{"num_classes": 4, "norm_position": "pre", "activation": "swiglu", "parallel_block": false, "inner_norm": false, "layers": 12, "width": 320, "weight_decay": 0.02}
Rows from block 9 of a small image classifier, named by matrix and row number. Rows with one number belong to one neuron. Each number is 128 + 32 x the weight over its row's rms, rounded and kept within 0 to 255. All counts start at 0. Numbers have three digits each.
Before each neuron's rows are labels from the 100 images, of 14976, where the neuron reaches its largest size: "strongest on" is what is common among them. Only what is clearly more common there than usual is listed. The data: retinal OCT scans (Kermany 2017).
# gate: MLP gate (model.blocks.9.mlp.gate.weight, 1280x320), inputs 107-213
# fc1: MLP up (model.blocks.9.mlp.fc1.weight, 1280x320), inputs 107-213
# fc2: MLP down (model.blocks.9.mlp.fc2.weight, 320x1280, transposed), outputs 107-213

strongest on: finding: normal
gate.246:159186112134129085121103071149209098101148094133128119092158174142074159104131160124083134070101063094113146089106208151111135112139114112107112108108096145088128116133171135147099099170134157147147136141114133145124072110167111132137105174114092172147129142199180144147143111070095074113072144115100123148121158117116076
fc1.246:178101141107102170100127161136143079049127119131093150145137108126180111134095189117127113179143138136132084182098145150121119148129079160141197144124168080145113103076106124090122097136130124143126124104171162132119172197158148182111165093152090135140131157065139098124151114156147191086117136196125129127141136140145131
fc2.246:126108176122095156107148075145125084164181146136125125105113151116121087179171166163169108154081141144133159178162112108168103136117148099083112172115103166111138090167086088130164143130147164106069067136164159133136175099105137044179178056166140164128127157107126133124089149165086190090097128133072189124106106184097111

strongest on: finding: choroidal neovascularization
gate.622:110140171117217111104102157144177135143112081069098152112155127128171161100142129101134153076115178117152110113111137108088127104087113075104108125085154122110190126110119074142171102202106129172132162138088123143132139098126094149074129084164195116139128086102125090129068155112121158123171156152115130118211146111136131
fc1.622:175053079175098090139175093130131139097170160162167121216115112111108115133156130153064126179130075160125120080132151158152170111144159130140159149150088140101058151143125120135127165117095090076101109094151132123114137155160159111169104148086039107139106139122104150095169112170142052144057090136154164112087088132133114
fc2.622:155140159162139128164139171113145103140112183155102084209138181111080121119113147182130094093123128137149083063109168149098080118096131140150150114148102090118184096159076110156142155142143128112124088143117176137146121082088153104115139150185076127134143127101119093200108121137171195071122156105197146096193149105208113

strongest on: finding: diabetic macular edema
gate.125:197141144123144121076117169145111145072121149126168147127112095163105222104107143086112098139148142119180115119150120134147122113118161165152086118099136104119115078171148117050073142145108115140165081107091150152125113099153124143108145110129136108169141064156129168072143094151124096099104148090169184111067162118117134
fc1.125:173102169162178124057126181109103102099191152160170099107205139096157195160099130120132097143189117134153150147134172123183133063116142097153135100133134171156134111099115147155097115090123158102165101148078124168153099144123154061123126145093148107150154090128165145111152104200112068132133133070147076066102141076118188
fc2.125:100122154096100073150135090082143135139130150129091157107125191118149128132066168128136123148141100135176111087116108160090160113126129139111118148179090182136185118071121114137134120089160116071117073076143093114147104159119115084083155182109118086164184155124178090043141137195129076153204093105104087074110104122146131

strongest on: finding: normal
gate.522:112145134150060125089116092167150168103108130150048101157140161142112152140177101203055154117102126105142124126121082115129125135175141123124086110170105124098178087130079073204182201124097120127119117130154163127169137125103120106147164199191155151158135172125138118150147132098163115117114034151111132117120086144165155
fc1.522:173131071107126087156145104113121156168134116130116135095165156120140103083133085125066113117123162171110154114099172052138144142117209048118163155086114153137100181120129161097093139106112097139145093104191021131084104092106126086149154152154123092145132128106132132166076056147075138161168112164134147142102149171102103
fc2.522:123152110143133145129133161120108089152138097090180169111160146160143093124122121124159141135154150073144095068064144113146142120101230055085172121109161130147151155083144175169074113128145058138093139093135127123120139134134105136155096088089187087093096171121104184100057046130098152187148142137166167101071107109099122

strongest on: finding: diabetic macular edema
gate.215:123116123112140119177071140094149126106183136085110178160147137119095109074132100098105136109172148092141160112126127112169068170123155138143113112160123144125091160131141145146077181144090076137177132127111126137086148114133089114085120142152118087124138127121137068203131110155156112145126167117144134191158118115099134
fc1.215:110062172113167109124131093111143078129169141050143137074124092105108086115132123090163088136174087119136120130117181122098156054119184047105169100149154137130154133145138211162093108141149097124152079117151129057107142182173114140115148220168122088152129107136111101089136100133150184107149190092106122116050204145066097
fc2.215:119088156146138110125135131196147087143124149162165155121181113135131098163124177100133088145118106120104139104139148117101116127107115110089100130089121075130160164105130210103174179161112158098133115099146112119097191106139067104109081198179170091194134136191168051151179173130131117164155090132140138109082130193094169

strongest on: finding: choroidal neovascularization
gate.33:124139161138114127105092137112119141112154119146160099114166146127135125160153114141178128152174156176118102145103172044033103092144120133092009127191099188120119161085075123127113124124085072129126195125115136075105097140106065132118103125103120199089138123111145143148132182108109096099109081134062097145121138091138131
fc1.33:118090103124131173172169093119207155094124077178061129158153147137090072149074132095138084154169199132176154127115118123113160188135124114145114086106162185096129170142107091117150130093073145056136130103091076088130113117107097117161124091090134119133145092119091152125155147176107151101163132094132117103104119078155113
fc2.33:133142103116128147149165135097155127117108097176080155101183150135129095152091153094138070175160171131159156113140098148126153200126144141139136107087129121110131185158112137110122151120119141094130145108143141141125106168114128135155118104116180143164140127085090143143145174160135129091163105112117143099090087116154138

strongest on: finding: normal
gate.755:094200150142222138057134137113088145097126120121184113163139150150081088146133160110145105182079140128121149069150119099108078076124175092142104143183089137128136175129112123134138104149070111113161183148164136173152097116130136170128073137137149142143189118087141130133187151123177190216076110141117143159127163156132121
fc1.755:146064096138043087176184134099164128124089132144124170061108107106163147148187158121103154100128157084090120099137106145125146127153091117101112078139137097094065143118141119124120107146165199184173078157157048158132103154110145156123087187138085095098108119104114097107112086151150136140134163151144098158110096125077127
fc2.755:166119140135138144131143122131124149191147141138141168117131096120140072144150191078109175138146141089121100115094140114203136112094126075069147116112112148121152192105070123129132101160079120107090083097167120118152151145125060122124132141073097100163105125204097093123188125078141103102132079108119105169098144098099107

strongest on: finding: normal
gate.228:141135138167103139162148125138107188167155096086131112184177128123151128115119096115099148114031154117125074127143105107119126108128154138134148107083190169144183131118079146126126112106115088119163073103167142149061105099127125164131109139097111101113102125164126064110164172174155191048118101139112174231115157092106122
fc1.228:142142141125159106190102159186138133162169138114094118148121102111153115114137116146091133205154143192134113108182149088145097142145219207141083126120156125135154080125162093148141133128098085184081100117164137091079166091111145151152105149066095139092180129114087134159156110178112186123128091131118127141175121070147121
fc2.228:102157158192136064145120136097114115097163157149121111129054112147119158165137235160130028177158139174122127114135159108123101149112159184170113131160125116145181118166149160128143111133128126168103096132167160105162090108166131059189110152153072186102166097139085093101131079108117147166115135130116102124081126132143124

strongest on: finding: choroidal neovascularization
gate.511:127124130166102100127131124108117162060137139107127114153158157123172024083111145093112171055111140126161129081100108073092097188076121137118193139139159156113160092148151166144113187128125138188061122139072088141131092091132160139087090106092070098166107133130147127091132152134121102128129121148147176123147118127166187
fc1.511:140085172134120145123139115125181116106141121141189139082126159149115111146124115104123202117114164174144075154091180083145125187088077111097174084090122205121109171122195126109117118120117108114156127177062133141115075148170158129065125152130111115173081132101145078083109180111152067077154067101129125092112120095145127
fc2.511:137156130171155176070079113159139108143102146147111169133137125134102193155158049149129143052102030110136132122168134100150158076130124093194110121131138060122116141139127118155097139155112120073154138102086131094133104120160073099140172098116123101143124136088139103155132154117137103157117108137175161148142045109128123

strongest on: finding: choroidal neovascularization
gate.152:139139172210134142116128131110126187166116158146064140160105172158123145140123116124179171109164155160161071127141122137062139131107137143122154129116125126149126208125127036120173021206135064141130098071076106125113090164127094180143120161152107113102113094126133100123161172091142160089175122113139175119080146093163129
fc1.152:135067164102144156121149152136194035162150138132093092117112150134159132114161124126119132127130121148161159141147132158139140120117116073069119134173183071048198138167164111121151116108143099093159128186113109063095178129145140136161129101129181116149107146100106134112155116097100173088132130144115132072159154104113154
fc2.152:086118149102158169139091149128159098152094176163126177106153149142158105140106090160135108111120125098144109104160182132063173133102158059169141129118138099116147099134156128156125097152154056089105076106097115172138134205083170159109089176124097141089159150114114142126188166071126088103119143153055123111141152118127147

strongest on: finding: drusen
gate.480:108145153141102111140077166160133109138101137146106108115093199100143077101085141174159119104127200119140114164146132140130071133137166154154055126153145074115185121047072127162156112123136122095144133096098124102126105097056164127130138091128143177104134161080126177145146124054132102143120135166147158075114071145118087
fc1.480:135099129128217219082131174153142144137100120117137113177140116107084162168131127156052111108143088126117152102134122117124112161125137096107112121108117114157143047174176150084154128157159184139145134161170076123118122151129135112173104068107143090062083138131106095133159130106163145173157135154135126171083187098093185
fc2.480:137101155154120144065128109141071127168115084116115121131094114106159168187157125081081064073199132119146130135133084214149116108098130134169072116159115139146075098127067148088100152162161151157130143118081111116147146108121171129114132068141094148097188138111112114162087105135109070158121082187111189135062156107138144

strongest on: finding: diabetic macular edema
gate.262:090119163127130107123160154106095192092169139087125086138118106158131074109132157126168077188164134112186156084122104093082115139139086092149183113122122104140189136098166117115049155063135162146160097127100147108172193149036094168150077126128154123077137130135159152152088070134063166124114179106089131187105151160164133
fc1.262:135145123076144157164151121103161139102126171142109139105134104109120126152066081052092103142155173131098122105119146111106099137134131128087173163139110114160164111134141116097121175146144127135106153116130138148171187118161083166125208050111049170116098125113107123133120151138139210142145105139123179063134099156144156
fc2.262:208147140066123106143130114155124155148012099147105181109097116093153096063182112147109136141162146134088118143095113122174120142156135174067109142166140081142118108167147145118151169112116164160126131131133118158131146098101157137149097064154096140045159167146114125131178056124123129151111125162120123135184150123115068

strongest on: finding: choroidal neovascularization
gate.98:135152133102164177126166083112145138132116163155145105163125112075131139090122125156117147132203105138103159119126059128129130106118115197129154165130120128152159132194130063117173125112111086152097102105115103139114122121154161121096126160166114132183166138081032100117162138137112102171075140139126082130114160119076141
fc1.98:091191117172090104197105173166118123162152109131191098151118125110140086154125138073154144172162122091113140119179061079117116139089111119137086112138103117149148085110124104122116118099168118090141095068158174133159091107159146160124117173117169088106123095151050090151168136185143142173121123064144155108143131100116125
fc2.98:121078091067111094179133168086114141158096123180084137158123093207092157085082129090128088094128094153146118088118137152134094154135136099125077099122138101114095163141112154118147146127148152147137105088115121140111059141114180103138155157147120133111173127092087162126102122147161142171116137120140121096114153091179149

strongest on: finding: diabetic macular edema
gate.153:144135215124149132153125154084104090192128096129108122130063132108168087169157155139104187081122114129121120086083215151143188123155181082104085112104111092092112117082097080203081160116096080092138191113149106142117155170173142105156120112136127180049106108075176127142069072148106145170143114095091134147153123096149151
fc1.153:100099124130142142177112132147178107122133092064060173109135137141106120086150067137149121097075177145119183178162112109123114145080095099100157122123101167130143176138164117176111057139131131106116106148083099127165117090158099161145175127108158156146139109087130136137079116101146079111128137129099142112113136171122136
fc2.153:167179133142126139165142177148129111117147133159137144159102136166101127134173149146141114121145127169098108087128131122149184084126136182106144077138115086088147064134076160095123095133140114124076120079125158126159093135156141108090154138082135164177145158147099141174123120148156120112107132164178130163076070174143096

strongest on: finding: choroidal neovascularization
gate.658:133137170128025185098129092124125087126056165132171136130144125146109154115145145158105139117136156152073112137117132177137158133131147091117109137068116133131133154138138150124207127112157178149091125109118143102118137136142139121097115159103041087113178137081141135127077131103122101111158073090169085096129104062108115
fc1.658:145087092158201185149082143159098120151124124108131088129177112144186134123088048078097138096126130106106193114099143085183145192159108167137123169101110129066193132132155127166104141160078113130163085171159120103088119156141101126120059088161136172149133154117083144158063143138156157128098132077100181085092148134163129
fc2.658:126129127175090151116130153100110136149161082113142124144116143108142140132150108099132096116145094129094085130132089036141070109144174094083089146081093158180163106074052162113170109103104097111170126113131167124138097131133163095131021097164130117125178141132137119105118107095095126112070183174095101160077126158079133

strongest on: finding: drusen
gate.185:140124135185083166179130130218088152096115129138132152119130135109133124173151115113146120143148131130100132122133155173126130112046101131117077132111135136089113103128128161104094165180129094172058122111122153122104122147153052177143140066131176133100130136101117128135147120154078187135165134113164089104103149101169096
fc1.185:099079111096122054115126144148093095150096092089177095149115160084112177125196129093136124128134145142140115116154171135179124130081113069117101138164159152135158101108157190139085106174122086074067175099087097108117103154123073174120116149175116068148110160086112080152113150159082162098107133139083108112113152102160117
fc2.185:127086204139108114114117187085107102155134123166161178121104092161097117197124110164066152119207126054084140144162136119167099128095052123106167137143049103097098100154140106101135105093069171091095173139157115129166167166143145121115118109159144071129102110139147190094156128113150143100101120117125109154091113117203144

strongest on: finding: diabetic macular edema
gate.110:147087109110102093110200188240086145087143163124058098147098145148141156132154129090087165163105134130139156083177144119169131082121112174080096129076111167092158113111139122104104170140145131106115106124104124107165155154139101101105134147099126094117100085127132125086107163157110111092138095174183136140130167111164119
fc1.110:090165136145114152085132105100125145155154120125107125099088115112157102078124171152087090139200130125193099137046139166105145139117109107145163071167096141069128087096091144128134080141121100131172158134099109142088177136118161167150188139137122052141123182170084099087113123130176116113186144115158128148106087135133130
fc2.110:111172151094098126133152155114117152116123150200056108067146124141177107092124115136149094141126140090084138115076125141105130135138125147173146138160107128095124169164127137111049099108184159107142136136120130102104174162132150149123163126084155135132188154176094169113112189116130067168112106154099131108162106170147076

strongest on: finding: normal
gate.238:114192108133133115106144134171143154137091145115083113072191166103132089086113112126106104157101125093106121106094093156113187141155124098110113131107086119088198140131141110178098117110145116064102209123143178148092046132164183150118104096130205137160176078113118120100126188152186084170092137077118113158127140113150114
fc1.238:121155151133070089118153091116065125139062187183158123076130153094097154075125125151163088121122145074142117121128126020127200089119128132085070144129112112140175109137102088168062103102123131113145171097108160135157120100160163190082119122135162059164213077087162087088097136102170105183118138157110123134185143134090126
fc2.238:125109117127129158095086119143066165107118076160156124152124074158130147132183148126155135125094124047182123101134107151127127126148161110066141131148115181138119111111074131145097155058171100133084136142113121110106106174139050130138153104085103140116092148130148172144132132127127142096103110173198182126101087141090080

strongest on: finding: diabetic macular edema
gate.83:125141068108110100104137124145126181137080172100129110149084193202114097101093117116139035125137137117090108124121176149114206116105106173150145124105167131173105134157115150149166129165183124095104090103124147176117095173073090162117139158149212130139186165177143135167151123162140102146165139125134104172144143109139083
fc1.83:086105192150147128151100165060134074117101162107115086125155116181141117146125042145151164114183153107144097103139140118113114149145105096116071163163059147080138097102153103113079097086107132153150128112100100107145154117178100129097115113113097161121070118139118130126146164126140150142093106119058119147206116123116122
fc2.83:148143158070167111154119129128157124092140112164153142095074106095104089167143087112140116148079065134113092136136099148124137089088156173114093080133188138122145087150120172105193066177121099115101169170115114111174094137100134096136144122189178108152095192102168108167143130091176118091088099106109125156139114120115131

strongest on: finding: diabetic macular edema
gate.219:181119129194101163146101191133145097152140115136093117132120129169153159068169126125146153134071142087117136124137106120162093212140207187108058114144159131152145145086188123158130118155162137128130073113094136107096182161164193123160169119124152129136155182060151120119139097166129104111176139102087093103162128138109066
fc1.219:177084089134127094150097074096138120176133140141116147073157125067096111105157065097114052146137125144131116131141149187132073174089120147181147124092151104077122100086119112174115099153119143115156101151167074098157113134037142215085136139122105102156129103109142220118143120132143155122136057156107182115136203047189140
fc2.219:203108154063174142123155134165134130094138093164111129108120156130150141090204159095117088151154163125108158146130141096105189124144198085163092128123178144087113076088167093064143111155112130127110165066173146137122128172176049095117094161127123147090144173161105142140140116101174177108096139151128157110172100085137068

strongest on: finding: normal
gate.87:121136122184097167158109164150110240140099107141116097121117145109137099081121127125164089112163156104132109173175178118088105127072148182161128088125056118112142122214124118148105148162121105087094172174124131114143106079116120086154093100156101133114134090173172127158112116103080106109119141165171154144103147089166079
fc1.87:103113203119139167126134186146086203139127067123108098152149081142169110092167101111097135150136156104114115134122073109179095090084132147113122019108102127142155179111143164114143137084163132094130220111093112076104091095113082079167126156172097140144144103165120125111096151069093139146134135111133177095129141193118118
fc2.87:119093122137076121111072176062092143110108131083117197076094134132127155167136074138112172160121116150129119072123162109162133132156104156063153048162138167085126054157103114170138106117158149125149143141116131186183129113133145174133140152123182154129150212117166093087122087132134130173238136140127149114124169133105126

strongest on: finding: diabetic macular edema
gate.551:185156139108064079147099155118103107157081145106107141146153143106101179133171174133154182128113124171101097138156137144129110103094141122139155107163123173111104141143159054115127191149133158130110147196147159165097101084119079216147128103159168141082156102070092142140128131183179125109174123184140085110165114117133095
fc1.551:097092117181112155174103070111095123099159112160129092135123139122177101134091117150190080114136102100105156147166099127150103155103180120183123135086191113181116136095126125123087161190121139122131145101155153125122025151154103094064050123125100166128091144142167163132118145136112095165125128138130199131116153137129114
fc2.551:105121143134128143154122116159122178100124086063146092186174160205141102118085180138194175100159175082115075219138115121079141159081182134124136146106141084068108111140091151141090130183136096108124081055105181128111074087132105103098124146143143137120134119133127145133135139113157153101100116178132132115130147105108112

strongest on: finding: normal
gate.61:098159140179160141125130129155169105129144144147151126170115154145151129135080215125119092171153076121093130146118106149127090105077151153125087078136092116131129163112168100138072117165158168120151134110099176083135095145113069167060128154079211138183084094097168181144170157173094134128151090095118122127111106143135111
fc1.61:122072136086133105132150081075116144072107064076023108107080147144138119074101092124143200138081205132139134066132116104167120048100090106092147149125165175176123094133085123098105119145115161138093101085124141149141120110123159119127103096082142095093173133184108176155128083107151191134093102173144132109186148135081146
fc2.61:167107144149115065137136167074120141095121082091041080136099133155143131124133140131108105087093150102187127073101174151145123112077094148128144071128157134168106111075123129137100172182103142148104136089124165152160125135124145126129063116112195138057127087144115218130123117139171121141102060195161131137165128132107140

strongest on: finding: diabetic macular edema
gate.455:121123099182175070121134149144141173111100140193196100162156184159102153152123141100125102131136185151118085106143116112139143070117199138099142125052108131123139192166114128114083151105144138097115146123121163173132167125114196089097167109128150167076139117108156139115117100151192084178117091124128135117078112114146099
fc1.455:181124135170076103135102096118137140147095127131170119133123140149107120129086136140173144145137135138090152157146130067137076188139181120147101136062048127140117151132117158142161113097120090144126208153094090087093074135079132153135151101093113159085102070166096141166186150152112092100143123104089141098147133099141085
fc2.455:149185121142109098176078080063109112116122141155084134154092054061128148087098137141079089094153166164121091141096177114131197100187106155136067144114131083174117156069191143158209159134133153045076132137105127158102143113115190089160129158111095149126073142199132141178184083173120126167155076114163117128120106088132148

strongest on: finding: normal
gate.715:119147081163133104137180168110118148120093148103100122123137185104131127059095107109121210054108136131131102116130141069154114158157127118095175078183139160110109077158109127147099123159083096128108156129150172168113094182170144133066092158092122145120116099125145148106178121136201137138145165121117157160073072073095198
fc1.715:131113152147135112128121135143117138114130122054095119122151142132158172115096093104150151083086146122109086176095168076137119133141106145119144046192139133125084125130095116167083113129104109151105133116166174203080086187199175141143108129081144167097120115121081084094197077134080155166118176132139154173113052153133186
fc2.715:080171219138099067130136154112142103135136116121136110094109097135162103167192139146168120170185107086119177132156057142137202101136162156081122155078106119111161101124149152146100114062083135130155156167105135161180180147178155088139173164162124152124158096134135149180127132166150102062078152097059116179173146106096126

strongest on: finding: normal
gate.677:133137101138134169150131126163111184104175129139113124135083095126150077119068075161057140130163109105135192158110091153134152119115126111058165125162093151139084085085162116129134109104121081122089197089153208165110161122176150161112197110131180169140126153078107156123166134100142123172065123157073157117085142103142118
fc1.677:160140148173133131099135144074132159127086129083159126111132079053169126159157161172119087130131086174155127075165096174145144136110102166069130120103119119078150127118174144142156188130141157162070097157173170188122147159128052206048170136125134099147129148098108112184174141143136125150151122177080110098133046154053117
fc2.677:171072151156110048185125036146110184144124101153114129128093034147110157141164161151130151111072103128110081108126169089117171081063119145093137177119144129053091144062128086153099116121139085172100127101177136116031119099155072118191111170155153124129172120134157137120101129138164158156215072145167073160082159107119110

strongest on: finding: diabetic macular edema
gate.180:149168094159076146146131143159107153120137193150105103112132148107161136120141156108147138171160118090093105092105155080123119140088122127126142099106093154108178125143094181117146127182028132143109113109125161058120136168081149144089143073149188172120171169062141153085111121140084132070106107072106174076105185138112074
fc1.180:157107096142147086126140101181132155177114188113163161188158149152162143148115174087096095134107096156097155091138123127125147107078063089136124141128138177144166174100143191159160132143109066114098123124120202148082117188087125110150137138172203115128144136114150145118140145127081155088113096114166152134086148118132121
fc2.180:171136153173075114186040087076108099137133105145114145064106083119133104143092108167119145141095146120133119126106129162183089132165114100114203102132163139178146132144152091169109175133133172126103158163092093135116098184167076107129085130103139078133118148137180138200131152079098167150116126075173089128131118139136092

strongest on: finding: normal
gate.32:170127130153175091136147140168148115168118116120131077121152168134150120090125110114180136146140116167093119055134123098150109171130124097126149114084201123116153216127113156085115139113139167131134066128109188095118119111057157163160135144196152116142054146090190084123089124129155160194148123162105103154109074112109166
fc1.32:105134120089106147152101132071130147084122125131100106113105107091078124130138149146083167130145131120114117179117161124114126084115096126161136105182107126114105097132144125104150099145095117134101230106145120168084146196150099121116120118151119124095192094184100108156132126142116125130102102109177129081166137166143069
fc2.32:134094144161145141092108101082111125131147145079105128111178108115185166133121096111090161103151168140101100115146087146136083127071121154116073126117142122125125147108127107122107136114121143139172108120096118070178159138034185169131122156076129131172172143130150123160166135162136082100115139189182067159126106069159122