From a checkpoint of a small image classifier: norm layernorm, layers 12.
Rows from block 7 of a small image classifier, named by matrix and row number. Rows with one number belong to one neuron. Each number is 128 + 24 x the weight over its row's rms, rounded and kept within 0 to 255. All counts start at 0. Numbers have three digits each.
After each neuron's rows are labels from the 100 images, of 14976, where the neuron reaches its largest size: "responds to" is what is common among them; "colour at peak" is the nearest of a few named colours to the mean colour under the peak. Only what is clearly more common there than usual is listed. The data: retinal OCT scans (Kermany 2017). In brackets: how many of the 100, against the usual share in percent.
# gate: MLP gate (model.blocks.7.mlp.gate.weight, 1280x320), inputs 0-106
# fc1: MLP up (model.blocks.7.mlp.fc1.weight, 1280x320), inputs 0-106
# fc2: MLP down (model.blocks.7.mlp.fc2.weight, 320x1280, transposed), outputs 0-106

gate.489:114140126118135114120130147130138171115139064126148123135075127152090108119121112172152125090117083168115140104117145157137150090090179164126131112103131119125086079156115113132134141111103137153126148134107116139107113118133109129136129141111122114100143138163162144131101131110103137150162145129121116138102110117158111
fc1.489:113168148114097146117131087113144124112139077115140140131113107163111138143131139152180095127138099197117137130118167113136155110096125142130108140124147121112072148124117099094104140088078126132112144086091116115114132098136121114134127139107135125159113181142188119095134136088107118160148187128099127142130101142161126
fc2.489:126153089121110141135135145112153168106136130111173137099111059141119090096132110098107072179105156175121163133108149120158119147143123163133094121141134168149141124164132121091179119109135119116144163137121108106121112114143070114143143093126140159151126150131162142129080142151153120128137141108127115138100108077140112
responds to: finding: choroidal neovascularization (62 vs 29.4)
colour at peak: grey (51 vs 24.3)

gate.748:144110119090131111129124110143137134139138103136131098152110171127103120089115119161121101155122106080122112136106120128141115090113153135138140123112161117115120120146139119157131102134155094123142086155130153120174122140151108115124159127158113112131169147121131126181160131152143175138105117107096156117132158121144127
fc1.748:115064144127131119099119124120094151111182092161144119080120126077117110165109124093123119108150125160108072101147119128147104107111106180097147138140091160086123202158141123149150120187115122108125119138125092138148151146104144109080107116151127146087149142101135143174128137136138129112124082115156123100148125125135128
fc2.748:176091150128110136114136121164153125146128151105133186096100126126115083145126128141157142152123125097143147094119113098092124152106141114118127161125121133089165120167137135132153180153101085133107129118161143126152121170107109108096096114144115125114139097100081177133129122134113140127107111085118125105121120184162127
responds to: finding: diabetic macular edema (31 vs 11.7)
colour at peak: grey (64 vs 24.3)

gate.131:132116134114122141136132127167143113156121120127141151121124151129179129162134119140122126123109098124138143121091121111160066156092109149136111118106104146154122107137096127148145129159149170111163168122082135061120142153152121126117180112126130119148100121170137155121100155111136119131101124116102153165122125125079159
fc1.131:119097118127147167131121133136136106151148093105121138119119132107144122114149134076124173127147165096144107133170137164121096115096130143105101130106108143133191113134118164164117144099098105161111154155069093111159130157122117126060136128127142084146161119114129134146103133081164122140126133123135144126125161125109146
fc2.131:119110072077113158115150133161125115135134083104159051131129113135115114111120105144163142130150140123133128095145098174156136088136160134120114139130124141112143194098151132144110144126097103161145148140093114169134111145127131146092119117156111145085154087118103153105144128102108099163112135187134087141136174114086160
responds to: finding: diabetic macular edema (34 vs 11.7)
colour at peak: grey (52 vs 24.3)

gate.588:122125090126127120094121142128104108119112075090161157141144091119177092082099132098099141094151133131109196132164094063118103150159138145118122129157113124151126135088123157119121097123180154147146134120102115103085084116156165065170104166147137113094118140104150133122120149132143100130097139138113109138131108130140137
fc1.588:119148146146116131098101128109099115087118143104162104152107126133141099111115129123153149138114134109109161151121109118140118112128165100122115108143121131147143108142138176113076145151128136143125128157133103127113107121174140115160094150158151174082160094109107139130129174097141162168147129143094151113104135143139153
fc2.588:117134174122113114119175121105134129120125152129173097134133137118150132152157141145179167120137124168124142093157124153152108147156130085124138114155119107151111113154105081148152094121164134148134139083138110116143118159134103144129115143155122074119103140105147119181161119107145107119097138110145129114150128117111165
responds to: finding: choroidal neovascularization (66 vs 29.4)
colour at peak: grey (55 vs 24.3)

gate.178:145113133089129151076104137134126113120156166107112097144120144109120142108133117121151114129144113140146142122118149082147159086146092155098117122112121156150148079131137085079136150182120104118151146118098132088168154148097135134127150158139134065137102131127124126109114134111156102128138141131111163158114132121133103
fc1.178:152144109174114129097121120128110128180082108100121151080140088083116131168097172123126144133113146156141122096124143153134100172128127159145167152147167108107111125115146141135103145100156139132119110137098137089114142126120113146103109127143089110141151120081136117157132105160087107108123111120130086071119140093124119
fc2.178:149127141133100096127115120096119115114132142144110064081101132105117116114127145146145143106133147123136098085104108113164151154121137135100157152114145133104083092078107121133106125082131136123153184120130113109140159136114152149116153133136109123159115164160112141120142142122130108055145146104099128115155084094172112
responds to: finding: choroidal neovascularization (68 vs 29.4)
colour at peak: grey (59 vs 24.3)

gate.574:098137127140149142145169144116129165123141080098103127105107128090149121148120169152170152121089118088124120107107111145146152101128105133103146147098117109144123125138176156127146132156138123132097156132173098157086143134123101186133149107134131104173174137136132128151170100104120132135114098128174119137113121106123095
fc1.574:135123130135132213177146124120182165133119110131094116099071142114157095125101143192128131140121153117106088142157125160112122140149071148105130160136148130119132136168133122124119120120124129116123157112118116122113140095154151145116119104160083142149103133175099136131099090115103097164109121132084139180122079129118120
fc2.574:178129120109147176152142122126132159100093128156148127128103114140143097124110098188146093135123141118112135139130101170096175135158066157119148127172107118121134151130139096155146159097131132165124135117122108126127150137151160140122146112162107153208130125160128152103080126104089105155167118118096161143103142090121144
responds to: finding: choroidal neovascularization (66 vs 29.4)
colour at peak: grey (57 vs 24.3)

gate.349:147149137132144107116196126122122139151088113094120124121177107112122168121127163133099120152127091132117153146085134129081194153089123107051141104136140143127146117151107156117101135083128125154112087131116127120139100111126086173099186131114171122111131123097112154144121133100136114148121139127119124088096107148132136
fc1.349:100117091142110147136140114154135131129135159131132133181122135123067100165112176151138130163134134126138156137130104120138116108162163127101174134140119152163109152144133121120138121122133126119132111085104123107159101146132129136112141139102083128165115079104118134140131087112172122145131134113110137105186157143173112
fc2.349:143139163085124094154127134177136147109122148141178138111163117136148118164081123088138175150113138144141128080158114107105107131116094171202112152163153117176109164109128126142129111143101154107161175143131146116143107180105131117119164143115120120133148088082111160117130100123128122114102151168154110134087138167107127
responds to: finding: choroidal neovascularization (59 vs 29.4)
colour at peak: grey (55 vs 24.3)

gate.256:150089148084114128127138120077147134082123132119102119125142103124102175102148134133150152129097101110105134133091109085151100095193121099144153101125130109142132105125125139116122134108113112114120131166101112150087154141163132173096130141139119073129085078134129124160130117119164115114105098137138130157135095106137138
fc1.256:103130139109110104139123145174149144155152100118095152143125128145131117115080173151096134130126117144136148131137129158196145126147087161088088151170129052141140134154132100147136107133115125116104115131067106167137134138109142124151047131121150096137122099099149151121131147123136105119110122095154142174120120114142178
fc2.256:142154126118142136138099155133111154112157134130078128110157140126166107094108149150115135168113132129075140118096092179168112075176106137114091144138134098158117117131122125117125149146119109127147112123145136156171133138117126115161113155088140090129100095138159129097085120118128105119134137117129117137144171104156185
responds to: finding: choroidal neovascularization (60 vs 29.4)
colour at peak: grey (51 vs 24.3)